A small image diffusion model, trained from scratch.
Training: adamw at rate 0.0021, 7400 steps, batches of 64.
Rows from block 8 of a small image diffusion model, named by matrix and row number. Rows with one number belong to one channel. Each number is 128 + 24 x the weight over its row's rms, rounded and kept within 0 to 255. All counts start at 0. Numbers have three digits each.
Before each channel's rows are labels from the 100 images, of 14976 (inputs lightly noised), where the channel reaches its highest value: "peak on" is the class under the peak. Only what is clearly more common there than usual is listed. The data: aerial photos of the United States (SatlasPretrain). In brackets: how many of the 100, against the usual share in percent.
# convs0: first 3x3 conv (model.enc.2.2.convs.0.weight, 192x192x3x3, standardized in use, each kernel summed), inputs 64-127
# convs1: second 3x3 conv (model.enc.2.2.convs.1.weight, 192x192x3x3, standardized in use, transposed, each kernel summed), outputs 64-127

peak on: building (33 vs 3.9)
convs0.81:078142109123149100152114090232110141115150123173136130123162125164171103110100108114139152126135141118071126132132164152124101178135123117159105138158121115113090114117114137123177108184116102
convs1.81:121096128115130121127124149119132079155162161082169095123143114101196126105143111151147121131147141147147116119125132141142134121087154133132143117083154168154132137157116161151176120074135133

peak on: building (30 vs 3.9)
convs0.124:137151120154147104118141165114125124176154115143122114117103103114134135134128126126162161123122157134145072098119090125101135122128104133101087154081105128156116162085133151146110105110105124
convs1.124:136114123110169162162149135124152113074202121139142112141113145134142104120105147146142157122153172133125126120129139117163159127129115130133136145128170103167116114168163214124103153114129121

peak on: building (28 vs 3.9)
convs0.105:086127117129185112125173079189119127166092095160093122140142099200168095122115122111127145108133103140069122128122129120109099161151131139166110167110137142128103154117152137172158107158133115
convs1.105:113104140130118124110130158126123113147158121119129115117122106098152121118124126142135077139121119101142107172118148139120098125112160133142117091108149191128134163126105156106181118091134142

peak on: building (34 vs 3.9)
convs0.179:099086143154157091147153092131134165128142116127133119141101135159144082100120133109129116097153128120071111121110101138152141128101113119128123162095106140150158098122127145124122133133131116
convs1.179:080107107140077084109084149128079153141102120110124120092135138144105166127162087078130121117094132155177126135125142178099129120119114142127135129127121127122131132115082122135125100147100182

peak on: crop field (39 vs 7.2)
convs0.13:098109105141186087135131103176119140178172117164155114134107122166165104091130104095129112106160134124086119101106113171131148174105117145153128191111139149161124130122134163123132133143123104
convs1.13:106093112114114124140113165182114117140168117092180116109139131123160113107146111119129111099137165164154130098145136150132102094103114137124149104113159154130107155140116168197126121102111155

peak on: building (36 vs 3.9)
convs0.152:064105124132200075129138117138117139159151117148085102131102121200143077083102099135111142086107116157067127139108127133161146155141153134140121181102138139166111160124141154127155140156176119
convs1.152:113078135146129125121134181065119108167144143097113100120127114089132118129128106138143079121104131149147143149100153148131120135080147127137136104111060209132100139135095100160148127107134149

peak on: building (48 vs 3.9)
convs0.96:095138144115170102127168099155089117174139102127082139140154115167139062120093124123140134137100106162061123176145138092109100145163176141095111164125123111148108153134146141165137110115158093
convs1.96:124087142148139130117153139168121121123144141132136133125173101082132110111100118135121104136122120130139126166167101138128104140111165133117098119109079190115122140136104144087156126152146139

peak on: building (53 vs 3.9)
convs0.8:073113131110157129102132092188103142162122123152092114141122134174151108101116109145138141125090123132078157156109113091100072153159173115157125131142147084131087133134106163141179107122156068
convs1.8:118105141119143101110145139151118107149137140164104112128152087093138133127059114118120105114133076114147119155138111137124110135123167124121109123129075180143121147101115102129128131138156137

peak on: building (54 vs 3.9)
convs0.76:071140146103175133127168083186094131148131088145120122138166112157166101125090136109128126156110131123064135157131149106138112165159145138145101135138114114129079113136118145151145119143162085
convs1.76:116072151130133127100151092118120126142138116137103109125129113108128123099156145135126104144122096166143133079149122145127101157114163123115100115141092176109129142126102093090147120132146140

peak on: crop field (29 vs 7.2)
convs0.155:105120108149136104100151136102086109163173120141139116144113120124143107132134147093110132105105174137117113115136128151132151153126095157135105178119126138188155144088158186103119109123143122
convs1.155:115163110115112143150113163127147126090134147114151148137104149170118077145122161163123131142167150157151118169107123139153096115126095102098127087115104133111146115126178145126127150109096143

peak on: crop field (27 vs 7.2)
convs0.30:133119106145160135099154157157139079171163100151113085124116108146138144131115125108116134103105150161148110104095118150119129141088130145133093173083088118136142135119122157103137088120139149
convs1.30:120141167110139138124129127132150103134099091143132149131111127139137086145106139136132128133125103089138148144137145114124108136159126129146136118147198129052113136111139083172115141090129122

peak on: building (25 vs 3.9)
convs0.188:089065139162173098153159100131114142156166128116123113160106119138110113080107131080112122092137137147095125132116142129154130157124126147148154163101134162186138142106142178132116149126165116
convs1.188:091129105123077086104095121121084168143088123125128129098147152170086180130154093082129133128101127142163134128134135167100125133109103126131122115129110122118127126096095108128124103169093169

peak on: crop field (25 vs 7.2)
convs0.106:138091124158146098146137111148069156118144150111159143143127134112135098135124140069122079131123130110102127137133148110145148126133104129140145134150112191157106126105140132101108160110141108
convs1.106:086148092125080097102078132095095160151114121123127124098138156168082177126154091095121135130097125129167116121124130165107135133130101133120126118121130108131128128105103102137123109150094174

peak on: building (34 vs 3.9)
convs0.168:107112128112182132117180105179124140152172120136089118173140105146159104133120115163115106141120121127069131152141156122129085168126146142153118152130126111142109146104125136146127099134161106
convs1.168:118139148147116124102128109133123108138121130146096134122144111098135122111133116130136097131117104105140138127111115137123093118143177133116101060132113180093136141118107053122141121128140135

peak on: crop field (32 vs 7.2)
convs0.104:114081112148128094144145090109094130134158170109146149156110136106131113121131124096112085122131134129109152140133117101158135138149108162141149152127105134161147147112155116131104161104135113
convs1.104:078148106128084092128069138111088172139103138128140121100124123173087159116161111103108122144120122131182112134115126183105114114137096123121120122117146125124130131108092107126129118149086176

peak on: building (27 vs 3.9)
convs0.1:135068123152142099133135101123113130162146137119124128156111143139144102071121151110094079118139127116076139114095132134146173147109107140136162153132130137169164112125129143101112164105129117
convs1.1:084130110124085087113086116152085162146095121132120133101101158176086163132166114093130142134109120143168115130139127169102126132128105126126125131133140107122129116099101108134124104148093175

peak on: building (35 vs 3.9)
convs0.144:099050134148164096136154089125118140144155147120107122146090122150159101105128142103133121090138122149092119114102113127172122135122135128134133161129114140168133124094129185123087153138166125
convs1.144:090124109133087083099085128112084162149095125126139125098124156160087180130152096070119136134096116125163130138132130166096139141126106136137121118132128117113124122094095115119129098162101170

peak on: building (51 vs 3.9)
convs0.82:091137134120181109140124088177077139110115124137124144160124121174171082114096129111132138116137132124053141157124150115154099157154147146132130160131111148143126097109138141148113148158154091
convs1.82:104122134102114118111122158069106144150123143110163109120146109107120131118145123118137091154122101144152173128169131155123126103104157112135136155114162184116161158133119102156166119127132158

peak on: building (38 vs 3.9)
convs0.135:080083119139166097127164102125083117176172112107145117144114104145138093140124124104112104111137145147074110137121123133170147131116134176127132187114143137142136143116161167132075144140165135
convs1.135:103122130128122110125132113159098132134121111143137124118125108128105125135100120100114098101107110169154164102148113161132079160111130127117109107100150189075120149124125112081156126138126164

peak on: building (50 vs 3.9)
convs0.109:094150148114176101093166098161100116163127094141101121169119117120139090180100140099100130146099119147061119179133161108146114159192136150130103167136115114140123149132157142189132125135136100
convs1.109:120111145102122130127124125153121116143113148141142127132129095119126120133150144140120072142138100108140165169116092145135115152178168110115112104101170191103140143118113072157146129141131140

peak on: crop field (33 vs 7.2)
convs0.36:114083145161152090158143112081096123158155134083143130156117128110127085120147145108131108091142144149101119137119123111169153114114130151115149167122148163158151148133178154117101164123147128
convs1.36:075129108115097086123095109187087156130105140131101120107103145190080127119110097078114123115113127120181131118144126176115114152123111126133144139143147104109127141087121099099134118133099183

peak on: crop field (31 vs 7.2)
convs0.54:127160107155141108122138168134121103157154087150119114107123105115127131147131166101150155127121167137154115136128111134123140113148114129114083160106103121158129136099136160147106089117116096
convs1.54:130146135104156159182157122142162121087160109154117133146129121134127063129064200170111151133186140146129114169121136103154113124118112118131136166146130092152112112156204171139114166123122119

peak on: crop field (27 vs 7.2)
convs0.172:094088115164131119120165111115099117116158143107145118138121121142139103086119125133108091122144119140070112118111104140124164123085121152137154173099172118139121123111119168089123145101126135
convs1.172:085107102098117148124115128126121131081150125136120128123154161193090134130185141139145143121134155106167130114125131159130122129133066120143143122132113093160147109133144175124121134122085169

peak on: building (31 vs 3.9)
convs0.16:082093125106188118102166072175122110158146085138120095138145129184150106100089118133125128113106134124060132132139138114110121157134144174122109154127171111160105109123139109142150104136154113
convs1.16:116096149112109113098126121071117125162122127126122108114132104098129111137163107132124103150103095162150133109118117150115120127095166140124109091120121170088106155111094100127156122124133142

peak on: building (42 vs 3.9)
convs0.95:081110117108145132123121072166120131129135119143131136136147145172177129128102093096124122110130134111065123108115118135150133174089127132184110145130118108103132101105105149123131100149141095
convs1.95:110073118110130110122120153129106106125152120108134102117146119098143131111127093122126125107121119156154137110117155155129107162089151154105115130101151163137128145134101145115121118140135155

peak on: building (51 vs 3.9)
convs0.50:094101118115159092122155092117093141165149149094153143151125130113164100128119146067140118113125141145083121131135139115178142146141101158133133154132119145153158125128140177116083146150148119
convs1.50:074132124111099070118118132110080170143097147131120101103130143153085158136125117072123110123099099142179134156146124173103100137127134131118118145102123118127137129098089111123139110192117183

peak on: building (35 vs 3.9)
convs0.48:089101127128154116121151089123078114157144129118135143161137128137150102108081143087114086122130128130056145127147138128184134171130120164148148156145106152168119124112133151118141151149145111
convs1.48:089134111129077083104091116135083173155097128135131119101111155164087155134151103080131126138106118136164140158141119167097132124120103130131128137119122123126129130083093107122116098174095167

peak on: building (27 vs 3.9)
convs0.52:098116145152165102152162101150102148149124139115110142152104133136146095113108135105111103139144128134071155148137155102144091154146139119156126141129130156147129116106142148147144162136160097
convs1.52:090138110130087082108090129101086174151087133120127131100127147160080174121147090076115135124102127117164141141138128167096131125124099124129130115140137119123130132098096107127121105169095168

peak on: building (37 vs 3.9)
convs0.17:117094119122151140109142096165137103128124091138116129157144119154131102123097143128133116115131115128072125121137133121155083133105139172121134150129156093131113138142136133103092128156154141
convs1.17:114126149119096107133110162120114119161079154143109137114130083135110121125150117126143122154121114123149132138139116156109062123157148131164107106132201173081122129128113084129132121131122147