{"train_examples": 50862, "activation": "silu", "pixel_unshuffle": 2, "attention": true, "upsampling": "nearest_conv", "lr": 0.0021, "beta1": 0.9, "steps": 7400, "lr_schedule": "poly", "final_lr_fraction": 0.01}
Rows from block 18 of a small image diffusion model, named by matrix and row number. Rows with one number belong to one channel. Each number is 500 + 25 x the weight over its row's rms, rounded and kept within 0 to 999. All counts start at 0. Numbers have three digits each.
After each channel's rows are labels from the 100 images, of 14976 (inputs lightly noised), where the channel reaches its highest value: "patch colour" is the nearest of a few named colours to the mean colour under the peak. Only what is clearly more common there than usual is listed. The data: aerial photos of the United States (SatlasPretrain). In brackets: how many of the 100.
# convs0: first 3x3 conv (model.decb.1.1.convs.0.weight, 128x128x3x3, standardized in use, each kernel summed), inputs 0-127
# convs1: second 3x3 conv (model.decb.1.1.convs.1.weight, 128x128x3x3, standardized in use, transposed, each kernel summed), outputs 0-127

convs0.44:494528517523535471467500499492517438470512512544489483508512510545498499478511480507472535503507506514500524518442473479526475541506511522535502484504509490508511519492525511498495525508518495516535498494537496513499563495510496514505524493499519519500513476498522507505460504523509501581486472438490485504478465478486508485450491523455462466467478506474496509516418497451491480459509
convs1.44:473496566484520504523518488460500475521466437480502475513490500500495516491469529481507477479523484479514481509485492512499474499524482556494494494513475529508515509497488530484502511492518471524525488517498487498483498466497543478524563443512508510493530505521445468506500498510510538498513575465549408489503517492509523475480499481517515505494528540513494502510492492521455530474517
patch colour: white (75); pink (25)

convs0.58:507499508463523505508486487492511471490542476512513511498493484490483516521485454486492489505515487516477478531450477498528503521504498502510508465522495486503508502516500524489509514502539500493511473495511505493536504512508490500531498495487558514483537478493509486481474519507506504561475488437502485515452439495492508510492456479422483481398473480480490482517408512492500489490481
convs1.58:525488562470515513489541478524509491537474450487482490539476482504528559483448509477507507507452514536483499450495480513504476484526531505500486506485503503512497490505500515503485496516484486522494474508502493499506506494531514465542531419507530527516485494502476465518502482491500511500516563513525423500513497494511502527492502502494501498505550508487462499500496495516412466485486
patch colour: pink (38); white (32)

convs0.49:527528527498473488512519472464531539463505522484514507510495487538513506518526477485482497588510505541553527509491491489542495484469544472495490492506501509550503510546482481469486496532486508503508512451500512508532488507488550497505499531500473511499480475504486487488485518504546507476517541499467521488550517532502459492508508503518478443522530473483496518455539556488478535493505
convs1.49:473499503530523481443521546491500479504514499480493487489528542484469455469488485479526482519549516505514500539497517479553469501491502502491518470480514472466483501473494483438501546547511502487475556497459492494500507482513490533518478496482490479509528493487532535483495541542445499524500463509537467496491511494528527442504502535492495509508481529474473496528454526464519506488476
patch colour: pink (36); black (28)

convs0.12:489503479528497481481520516495521523503492525485491518526566547509515463472527557561488529484492526489512541497525541489505514499488510538549485505464511529489487504486547482497515514510548540532514547509549545515518493480496494527480554511507464519510472503538499533541497528492477485501494506531506504467500528485512487484441524512512476481484501525527511494461499491501475502463473
convs1.12:499537459475499480520470457521511504505518547517534511505534484511527514580546525477502461494464513519489508512478522488483526489489480515499516494532491526495496515466496455461487517522493552499501481517571507499490483526482482492441501522516493462522480513508455500506512536483467503509494481487489534508512504504515509543521506536493483490507431522494515477489500458460532467476480
patch colour: black (29)

convs0.40:515514522483547483471510490494508461464506493548508518505494483512473507493507406473504489490526492525485485516433454487538497548515510485523501491518494491497527527506504528486500509522524488499512447471519495515535549512519501503509499513456503522499504479513507493477477519521526534552491498448501496530467467510506516506498470488462473474435501456486498511512430500493489489488493
convs1.40:497493540482511470495500467517495473549492453480498501550502489490494499509480476481511509518504494567490486521495485494511531494502514519503495492496487501495507502501509543486444500494456477478502519478486440492529504477526526500504526481506508532484512502496493476543499497493515526510497587523534431503491509514549476497489504453510511504513562535504441487539506520527445525480496
patch colour: white (53); pink (47)

convs0.33:505531575520523489436522534544499474501493518501528485485507489492499496504487467465490579527500488535466518494500468489483505556534528483545571503488468523516510520509490505523501516535509510516506463470572479493459522496497501505498459507454464505522490490500519495488494518525492515536489478491502482482504497521487500496498479473493477487473475456492479508505476494463496490489462
convs1.33:447501444472495432502520452535522510484519497491479500519476477489481471500522511489502581498553463493480437478495521512477515493510492495506517496503515492480489478431508520489505485508515565489474514483514492495536522505497491474485470556460509519510512505517513475498485495514518487479472496481473489489485494487530502512525502449490502522510507490479444508495477496508483561493533
patch colour: black (46)

convs0.93:538500517513480503521515502546485510525517512450485477545511529540479489489509527490430540498543500543535491452522500463571528521501517473466513512497519510482478472534508525527483516519471490474465518527508488508553492502516522520482540503514528492489457479517488505520501456479529520528519505515519471510487482514497496489509454485482474463468557510517480477498477523518510506477516
convs1.93:526513499522502522519530499423495509510464536492518468434475497494594486514467523494497536524498499483508565527505497492470471505527477474490514511523510492488503508472477463494494515485498459548506464518503497503495512527541486522490468499524489521517475494493440492474490467446454525496491514509544484500504487508540510493478503529501488509501549523499472488485480491533482489502508
patch colour: white (62); pink (38)

convs0.87:507512526489506487518517464461551498513510501520498475495490461518539500507506481460462508503457494490509578507505506509498490485461518497460465493475502532492502472501477462501496492502495509501510492499466512498486482502500519485499481501512492496509515501494501529497492511562492482496490523489474524463543543506484457467494519501514524508573533475483499519500620508455511496513542
convs1.87:478519461488492469476504542499508500469524515520507503514490591523494471499477496529474483509495508515515509485498551519492488496499520519504493500519471502527521483499479507568556523505493520487529529540485533519475488493503503535509494510511510473511485522501539540458506514477549471511510468509458558498505485493497480527505511500482471504495423458497518511482518499466566514525514
patch colour: white (52); pink (46)

convs0.41:461460495491457529485501513527492496516476507505499500488513493470475492490489481487543511513473465556460456490491476530472530433497485488522494465511502483501501518466514473552483477471506505520515462517538483497489471467520489514502486479468510519493495535499488459505516530491524500500492455513492493495501500516486503511552519477525595551494519505500460528495536484509493472541463
convs1.41:462507517498480495523538515517491563510501434517493466466516485521469493486475497454502523468520447494535488526489513450479479504524480507514484474472488482484522484462501482501488505426495512485498548520498532504489483508524402506522517509492511474481504523511469502519525551457524530503520497515482515505525496472506480508532504479488473494481479462502526527507502528488508505467500
patch colour: white (89)

convs0.125:518485526467524503507529473518514479517496493521529458465487466506538500503472473471474538466475488519500476507486496510456517502437480490493474500516485495449478430500491447498520500486512495498464468518457491449486524516532490497482516482511495453477494487485506518501484496550502484521486473473484514468484504496482500533529510520502528519567517496467497492515572498519519487540535
convs1.125:523489456545493536486495511484511509457512536533506530461533514493507487514534520539502475506458527526475486483476502484482451491491502543481492510515490520497519487533458485522560469494486509519494465568491503504507494499493459509485484504498489477492479509519492550483527480506501482492509461525461529494500491495454459504468506541490481498497505492499580492473496487461544477550515
patch colour: brown (68); black (26)

convs0.29:517530524503511465462530507524525518480479510505510533519545500519538468465522486531460544493510522530498537493484482470526501513503525518548477507482537535455492521509533502481530534536544519521513498529552519507521498517520488532490546529489464537522476481539493576501483528518492494508531488524523513489500516494546482515487522484525465460509504470522501508469502504512468517481518
convs1.29:490504456489496488547496452512503506515495513506535514482434507499542495486516490479497539550531497494528525503497531510456524486486470514503512509529502506513489513485471517448495514535492496456496537513568535490489502506466499514452466570523513531522518497483439482466497471455484502495492514491505491508504506538539501519478493502498518506494563509489472514500493487562493503516518
patch colour: pink (64)

convs0.109:514494496525481487479488500553450443488488497492447482523489521528395481477511472496480503499540520526518495498483506481563497506501492463490503508478489478485485519517506535496489517497483457434467512502524459508546512500487532504507509492498487434491479501511500471511502434477534511497516503505529505512487494507539508498481483525472499478485553519522490519490492528500507514493488
convs1.109:508526536513517491503498518458501490543476555497536494461484523500584470484489505502499496532517475512499526540509494492465542507523469447494466498535512487505510467499481469486428513463524516535495494430486477513491509510527491547463494534509487532486501488496486453504495463455468530508500498503533506502508506491544505550517495514485492495500491509494488469509496493452515498492498
patch colour: white (29); black (26)

convs0.72:520529498491540497504501512486540494477533493513508502517492473515489516504522421476512489567528498518490495518469468497526499543490510491501515473531516497534499537524473525480526487503527490463514477470479510518556490527528507501510498512471490542504502468510494503478465513527547493576489492466481483520507488502491489468489506470474474468439526468487478503495417511499487508491496
convs1.72:509504539528507463515540481506495498561471477480499505500465531501476511519500491457496501507486482543570469514509510490500538477499527483512505524477501507483490520478499530502452495491461450493510554502489469520507508491534518467525517471514523542502522499498470476541493499453487513497492582517552460499486486492532509486496500479494506504511543538514482498529489510539459513461488
patch colour: pink (63); white (35)

convs0.127:481484495473509532529464503474442494510518466499485493464435460467485528515443528449510458498482493497492442475518515514465507498535473492466556497539496473503532497489473499520474483493429475458465519510456492476486496493495481495488478486533535450490483511486484474499516468473498526484488499514499500482510504499481534483516495491514530536522503506513494490538508488531540491512513
convs1.127:497507529527522455533489516469481508492489514488484481457462515519552458506490506465540510532483504479497552472528516527471490511513502434520511452496502515512492517468480490484494539497504466539515522463505502485505507510506493563504472550486509552485545532505490487520507448469531530508502504501526528516496516477520495462517519487489504503489438501541446517507531507499516498502510
patch colour: pink (86)

convs0.89:533516483502481490502505495456510478460479501489501520515539453550500518502507471475482497563512469561509498491499458500576506517478536501506472494536514490506502499522508504467502506501505489531512438502458498521554494510476525493472476519461507483507491448527458477512467513521511502505508548532490495469529534531504486503522567483517503506523475478504491518491527529483494499501529
convs1.89:509476488446513479481514522489505505547508437491481483526503437495465477515445511534497474520510529448490537497516464478536529492495506529503529519460478507489469511541556502421471524489513495465524519485452532521502501506480500515515485524514492502517510504507496523512486544533495496499483483479533476489491506512486523452520502499519495497511498488508442502511490507553494531490479
patch colour: pink (38)

convs0.24:517489528493482493474492488533465484467474510495515499463499479493543478507424547500488520540517497539426466500497482475458530496477527510496501475518458490499456471529504539501496525517483502544496563514516531493536513533482543518487492514505489511513490495521514517527503509508516488521525457531508483519519530507490482538500499517538459476501469497511487483484490552496482551472511
convs1.24:495509520490497567516465447508506492495503527506514533517505431503463530498529515555484501437555495444524514528515453488494509511486457503494473495497504487507503493504545518470515471477510515516495470475587499493526506505469495470463505515508476515480504501499475483515499468514486496504514536507466474497489472498455498566475492506499497494493549485497499491489502479472500511516502
patch colour: pink (39)

convs0.96:477500541510538528524508541541475513525510517514495494479465487486496508508485539460512555525488500515526474469516524506461503537550496501521609500518490500525534521482493499539481491504442494497478501507495472468473516497488473482494419496515481464494472509494498449493509482484517537483485485480503488484490493505480522475498476477487516509472475465488478489508483480502506472492462
convs1.96:457496463566506468477522463495510518465497497502533514433463532483452499506482472469521545508533503486531492502545536506507472466487441465495512520483492468503505530442503502493488470511517491498526543531522523490490486478514475476499499501469516534496526478532504504497472488464483504522501515457484493528526490469515488471516485505456507491514453522503498498518455537534502531498500
patch colour: pink (55); black (26)

convs0.81:507507498463474508519513475461525499479503490489496466490481476494510503492558419435500470475535488541539524518469492485552479469483492507489451490510517495534500526526451527480470483505483520530530495469467546522557495516523523501506468530487528524502525483527480477493480485530539488518506502499485482500525533508514492456518507484503516485470539487498477511509518521451488515496508
convs1.81:507506535421510520505460487484495519515493498497475511560495445497456525498480512581501461486533524437477536478493452502478535484495481499494504506490495506496502500503571505440480512444497531479505490451512504499504505484510523475477536526498485480495498501482452465531495490505524520491501549480503478508486513506489519522512511530490508504507510461482484477497497503472494525499505
patch colour: pink (43)

convs0.74:513531538494470511483530447482496513504489503502505479526520435533525511511490496473478513549496464557510540489484492497522520471474515491476494509496547547526529496528501504492497459509467504525508509526480501485543501496486526481503534499534493511503476473507485499529470507510499505473489517471424495478530532519485488491495536505508500476580475488444465496492545515478496496495543
convs1.74:523492522472502469463502520455499497479501447485450474492544485513455470522426453475499473512478552462469518527510514481541495492512507507506511515486490482523472518507514464455477526514494493434492522525448519495518500523501509540508467510474471500524483505492519513511482546519505493511494488507530498494492499508474529440511496531491508499519435478498456519504496503518496499481513
patch colour: pink (40)

convs0.83:511501487544482494465498494444497474490449509495452469520506489532500471475532469493482491535499540498497556481507517484465504500480513486489495517475495512526485524525486486495497484496466509502494535501496511524527514485505551482503527513523478516516476494500492521511499469499500491501509520520496531469570550531526503458516553553520504480534587529510512540483543510478501519507534
convs1.83:476508476475506465435508516556490504495523481506515506537501487499539473504485486526530508514537470544489514521509481495542588524509477525500499510542538497499519476466511498486480467468535503535483501487528507513492517530538495496471544532478465483505464493510474491491496478512516524487507531512482453498486486499553504546520506474512508516512483525487473476485472486468521566499482
patch colour: pink (29)

convs0.18:506519475534512492526505468521463507498465527529506484520516521499499481507496547566478428528524508542451473483469506488462520472475508489494485442482454495523507532522508520506458486490494484504506517491527498499464502523488515488518462509504467535513477482504524455471476485491477484489524481491460492532518516541503483561555515502531488494482503520489474536510499535506495525493461
convs1.18:533484446480499505511524451550487466525513491491537535483512480492511462485489506499505578489487496522488465519495425510513421494496490453498507512496499491516493511552521502447504473537494509515487520500554471505512505527471479473482453488490503492489493499491489507514483445498491490502504549498456492497498495486479514477470503456505513496508532539497511490483507500481456501535498
patch colour: brown (61)

convs0.26:506511517461502471465521503509516467512487500514511523503518499535500479491478501523488540444476490536489459516508520500483491474476489504538465500464498571431477491509514462507491521508527512581528506503556513509486493501481530537480521502470406495519491505516497514516512534525483489484507503512485513466475521505514482507491530510524504505552475476497504514508543502494464500493478
convs1.26:474511503524501491524486574523502515463505514506499501497527565498510466520533510524504496498547507521490551514492539499489507495492481503502511497541490514505507513481506524487528525478452462525465511520536547510468482496506517591482472514490492547493520505521485551477517483477558487495489475513495540505517485502488482507498489495492482500515435480498483532491523498469556487501472
patch colour: pink (71)

convs0.46:496475523478456501498522489522520478492481475471551483482485496503508491530475498526485495468442474509491517519520498519508508436454477495500438466487478517474475448514517414489518513481530473510482476508497482490472460509505500508498506480518504477477536491481527506484499493504488445493475481520508503457488507495500464564533492495511533535520488502476489464505554508515505507539524
convs1.46:552491485510498569504479510497496490440504495495439503521502512502490521484525470511504502491449528511493487466496517575512477504494524487496501495506498492494491499579495497533540488513498493485506482519502494497500496494477594499508494471474508513480510504498567511480500513525513463499505462502487551503501500495434497464477497534494514492493487499499519507515503510531491441538500
patch colour: grey (85)

convs0.37:506485503463504468452493517505462489463446479507506526456506502543509468456460508501498518481491535496458474493489497485451498514504494488538485463503477507455491511537515466482476533509518480517507523483560516519500518478495555534497508507500473501519470504526481497518509537505488504476518501571552531456531519497533509541498508537530471495508515517544518513481491519504492521472483
convs1.37:463519503462515481462488482531488514506541491515520494511513462489499493561502519501519497498508462513484494549492478473531531484496471488520479529537523508489520471480526479502499454476502516498504486495532465497477501529525476494449554510506457521492458474488455513546506485488547495490497536497480466496473493497529479562481486465529505502508538509474472480472482441493515552511524
patch colour: pink (40); white (27)

convs0.123:501512505488518497477510476465527489505481505530514505474487462520532502498468525502474474476463492486480486519523500501493499481408488506519422490475498502473460486516489446502520504503510502511504479501470494496455517505512506504481495486480464494494506488494505511492490509568508465505500492509493516452517528508501488495515530516532515508581503487492507532502612512521498488514516
convs1.123:500499469557492520478486544484499506445518544511490509478526542488484480506549498519505497493491528533486448495507556524512489497468499497490508490537488524507497510536463496535587463520495495501507495558494511514487493483478510513477493498505484489512508501495509543452511502493504465498507464495465537497505496491466498512478503510495503499509447498502584502495504493475563495540516
patch colour: brown (70); black (29)

convs0.10:502504468528496479461500504471470453504524502494470510529556524505472452482490532534476489477534535487503491477501499480486445480501520546579501516451528510499505550497552505499479508513501525520526537488542497526495485500470516500482490517505473521550486503518495488531505504496516496507522491496511525494513502493512508498469577503514493501524477548507495543498499511427495508482489
convs1.10:480500504538503504510485488497497511497475537492553507472577528499499490495552543502482500471572480507526497546516480467501551508488475490510499494509520489473503489486462498482482482478478504569472487491512457507501500491503504486464479504497489477495492505493467511475503475471451497509499493511463474499489519500504506555530500495498492493513515550498584465489488504428509507497517
patch colour: black (40)

convs0.63:517512518471524493503502490495517480488524485532516521506486467495480510500502429487510494512520498520469490529431450493535503533508510495520507482520504492506515516506494524494512512510541495474497459478506499507541519517517494490530498500454528527490513483507504487452471524512517521556492495463499490519455455496502508512487464484446473480400489461491500491510421502487494492483475
convs1.63:519514550470493480491514457535489490564475441495502486526475485501509534494487491487495514518470490586515481498503474500505527505506542514509493507494502485502509493512510529503450504511482472496480492485500457490502503496530514487523526438503516531495491504506487464538502500484485522511495563514549437495502507501525489513503506474510495496503559512505450495528508510539422483482497
patch colour: pink (60); white (39)

convs0.82:508504502490482494515531456445545513501492500519507463495484472528517504502501479473474478507460503484510543509513503514499494453433495505443438491480497526487478476511481441489513504502478484472484474495449505489460510503503531499500491494500496495496513500490508526486493481538490473483493521514489524464539524498499465504504513521518526506565516488493517504495608522476494505512543
convs1.82:492504468536487530486486562458502503424523531506484515504494567510504480496504467500486505493506511524500492491493572545508489500489538487506476495505485498501507493530480500579559473487511483510504514551473496501492491488508520510504509495501485500497500525490533540456516504485538474501501451517472571497500503478478484527493501511500506502482443486496551508503514515500534499537514
patch colour: pink (48); white (31)

convs0.126:483480512491528510482487506523426454527494492514499495458481486480468500507481529436512533501489509497516457482513514500427505531577499478509584494541487480507534501475501517532487499498452473465486508510495483470472517494495460491498490502525504444503489503501513483503513489499502542491488487466502486483475477493477529497504471470489519517487477478478490480512464480537515469497525
convs1.126:498454472468494443460509507511472504507516447479552510574460480485557496520469505567509493482494518503442485519528474500523510492505519474508476512495477515492510516504516508505488457476495499538544517516474465495506501495557522508476576500493478548510490510527502480493476524504523505513509512517528489518503505496517490509524516470487509481485521494541488502513500506548476526491526
patch colour: pink (50)

convs0.102:504521544526531491433499500537507456490474537504498491539497526503491482507493514513505514530478519500471533499502478509444500532496514502533547512478480510544502535529523485514505508523526486525501485481578476517486515485463514501503491496447460519516495505510508475514502504505515511572477495473513526453497496522516500503460502531479471495475530483488517539494475504462489509457435
convs1.102:447483448481498442481492490518502475499538523502542532521453488482475461481488523538488551505537440495463501524512483515505529489502481473518497532505483487517506511417503495526496476500491504486480503485504482512528507563518494509461506534508487528498464488511488505494487496521484475481491505531484521507481484497531472524518494456503531530515510473478475508476452481460517547506531
patch colour: white (59); pink (40)

convs0.1:506485474463484494476496495490460479503464486480492527497525532501554490462482546531470523487513521526486485491496517476506500480494514499532451496501488501468467497519545500496511523492520523575520538534533539527548497488526526543501543524524507547523479483538481520538496553525479493483508450488504477466494496490506491533508530516486474475519472539501473481470478515507486511499536
convs1.1:483528514490503564499448493520499501458502535505502518503528439494461518523529532521508470470486500474513496514494496480500527502507453500497496499512494524515498477498544493490526495471486549513497444472575531491488502530493503483475541518498460469499462509496438497526502469480540507497498517501474493493478502503502513597488502520503500503505466459497492486453504484483518502515496
patch colour: black (33)

convs0.113:502498512499491473498523505540493485510495501511475484530508504547468482459529484502502547444482477512529542496489518507605498521510499488452474484479515521443504464489514485505488532540484480462479483516510491505517519490526507540502548486535497466484498498516509506511490446467509505497477496513543505465443486496525518479495457514476489487447515522524507485503483507494498492485539
convs1.113:501518543461509484524472494444500506550461475485503473479486525487551498515492516465507521540498498531513478500491538519445542504507497503496533501575504528488510496519421494475464528432505481530499494482483481491487490494492518544493481514489502516490523499505485475485500484440485520510492539503562478505514498511547481494495509477508497502497521541494460486520523497524480506504495
patch colour: white (44); pink (43)

convs0.85:507514475467499508530502505441489521491549475477481518511522454488491524514531464474511419565513497485532520500489484485520500473491499465438486525522505507524505520519465507482503482496484488440509502506470513515608481510496513495509517510486532541523490500512487495501509502489517514459496524489486492495561489526508496502499522478485492497484526466473491501476500496544501502504530
convs1.85:489485505482490448475520485517495468512503460488516471538477456495522512497465486482510495532503511528471524461494529474497507540493496488463504488493534490509475488469532468488481527503485475507516501450444468503512497543536475499519493496503490578516538512497495468537497495464530504475495496486562501523501479495528503524565534502508511511507510461477459528502461501527496518452464
patch colour: white (57); pink (42)

convs0.66:516529529505506499538534509502573528484504527521499503509506499558511516486537433511502530542525498553520515514481476485564498509481508485489474488497525517503488501517515510489520510513526492496525455481474507524561518502535532525499536513475508533501506473505502513506483486504579496536514474479490485500488469484514472480500457496479479469451500500484480506474446525477470515499498
convs1.66:499492561541513494546493498478499503547464476472500507475523503503488487470521474462484502498534487489500471525506494485457524506496485512492518510488509507493487505493464521450448508495485486531497535466479469499529501465483521513505505495514527512479538481489484460534489512436450513501507552495502437484481482519519518455483520494514503477512573554493524501524473515531478538488498
patch colour: pink (73)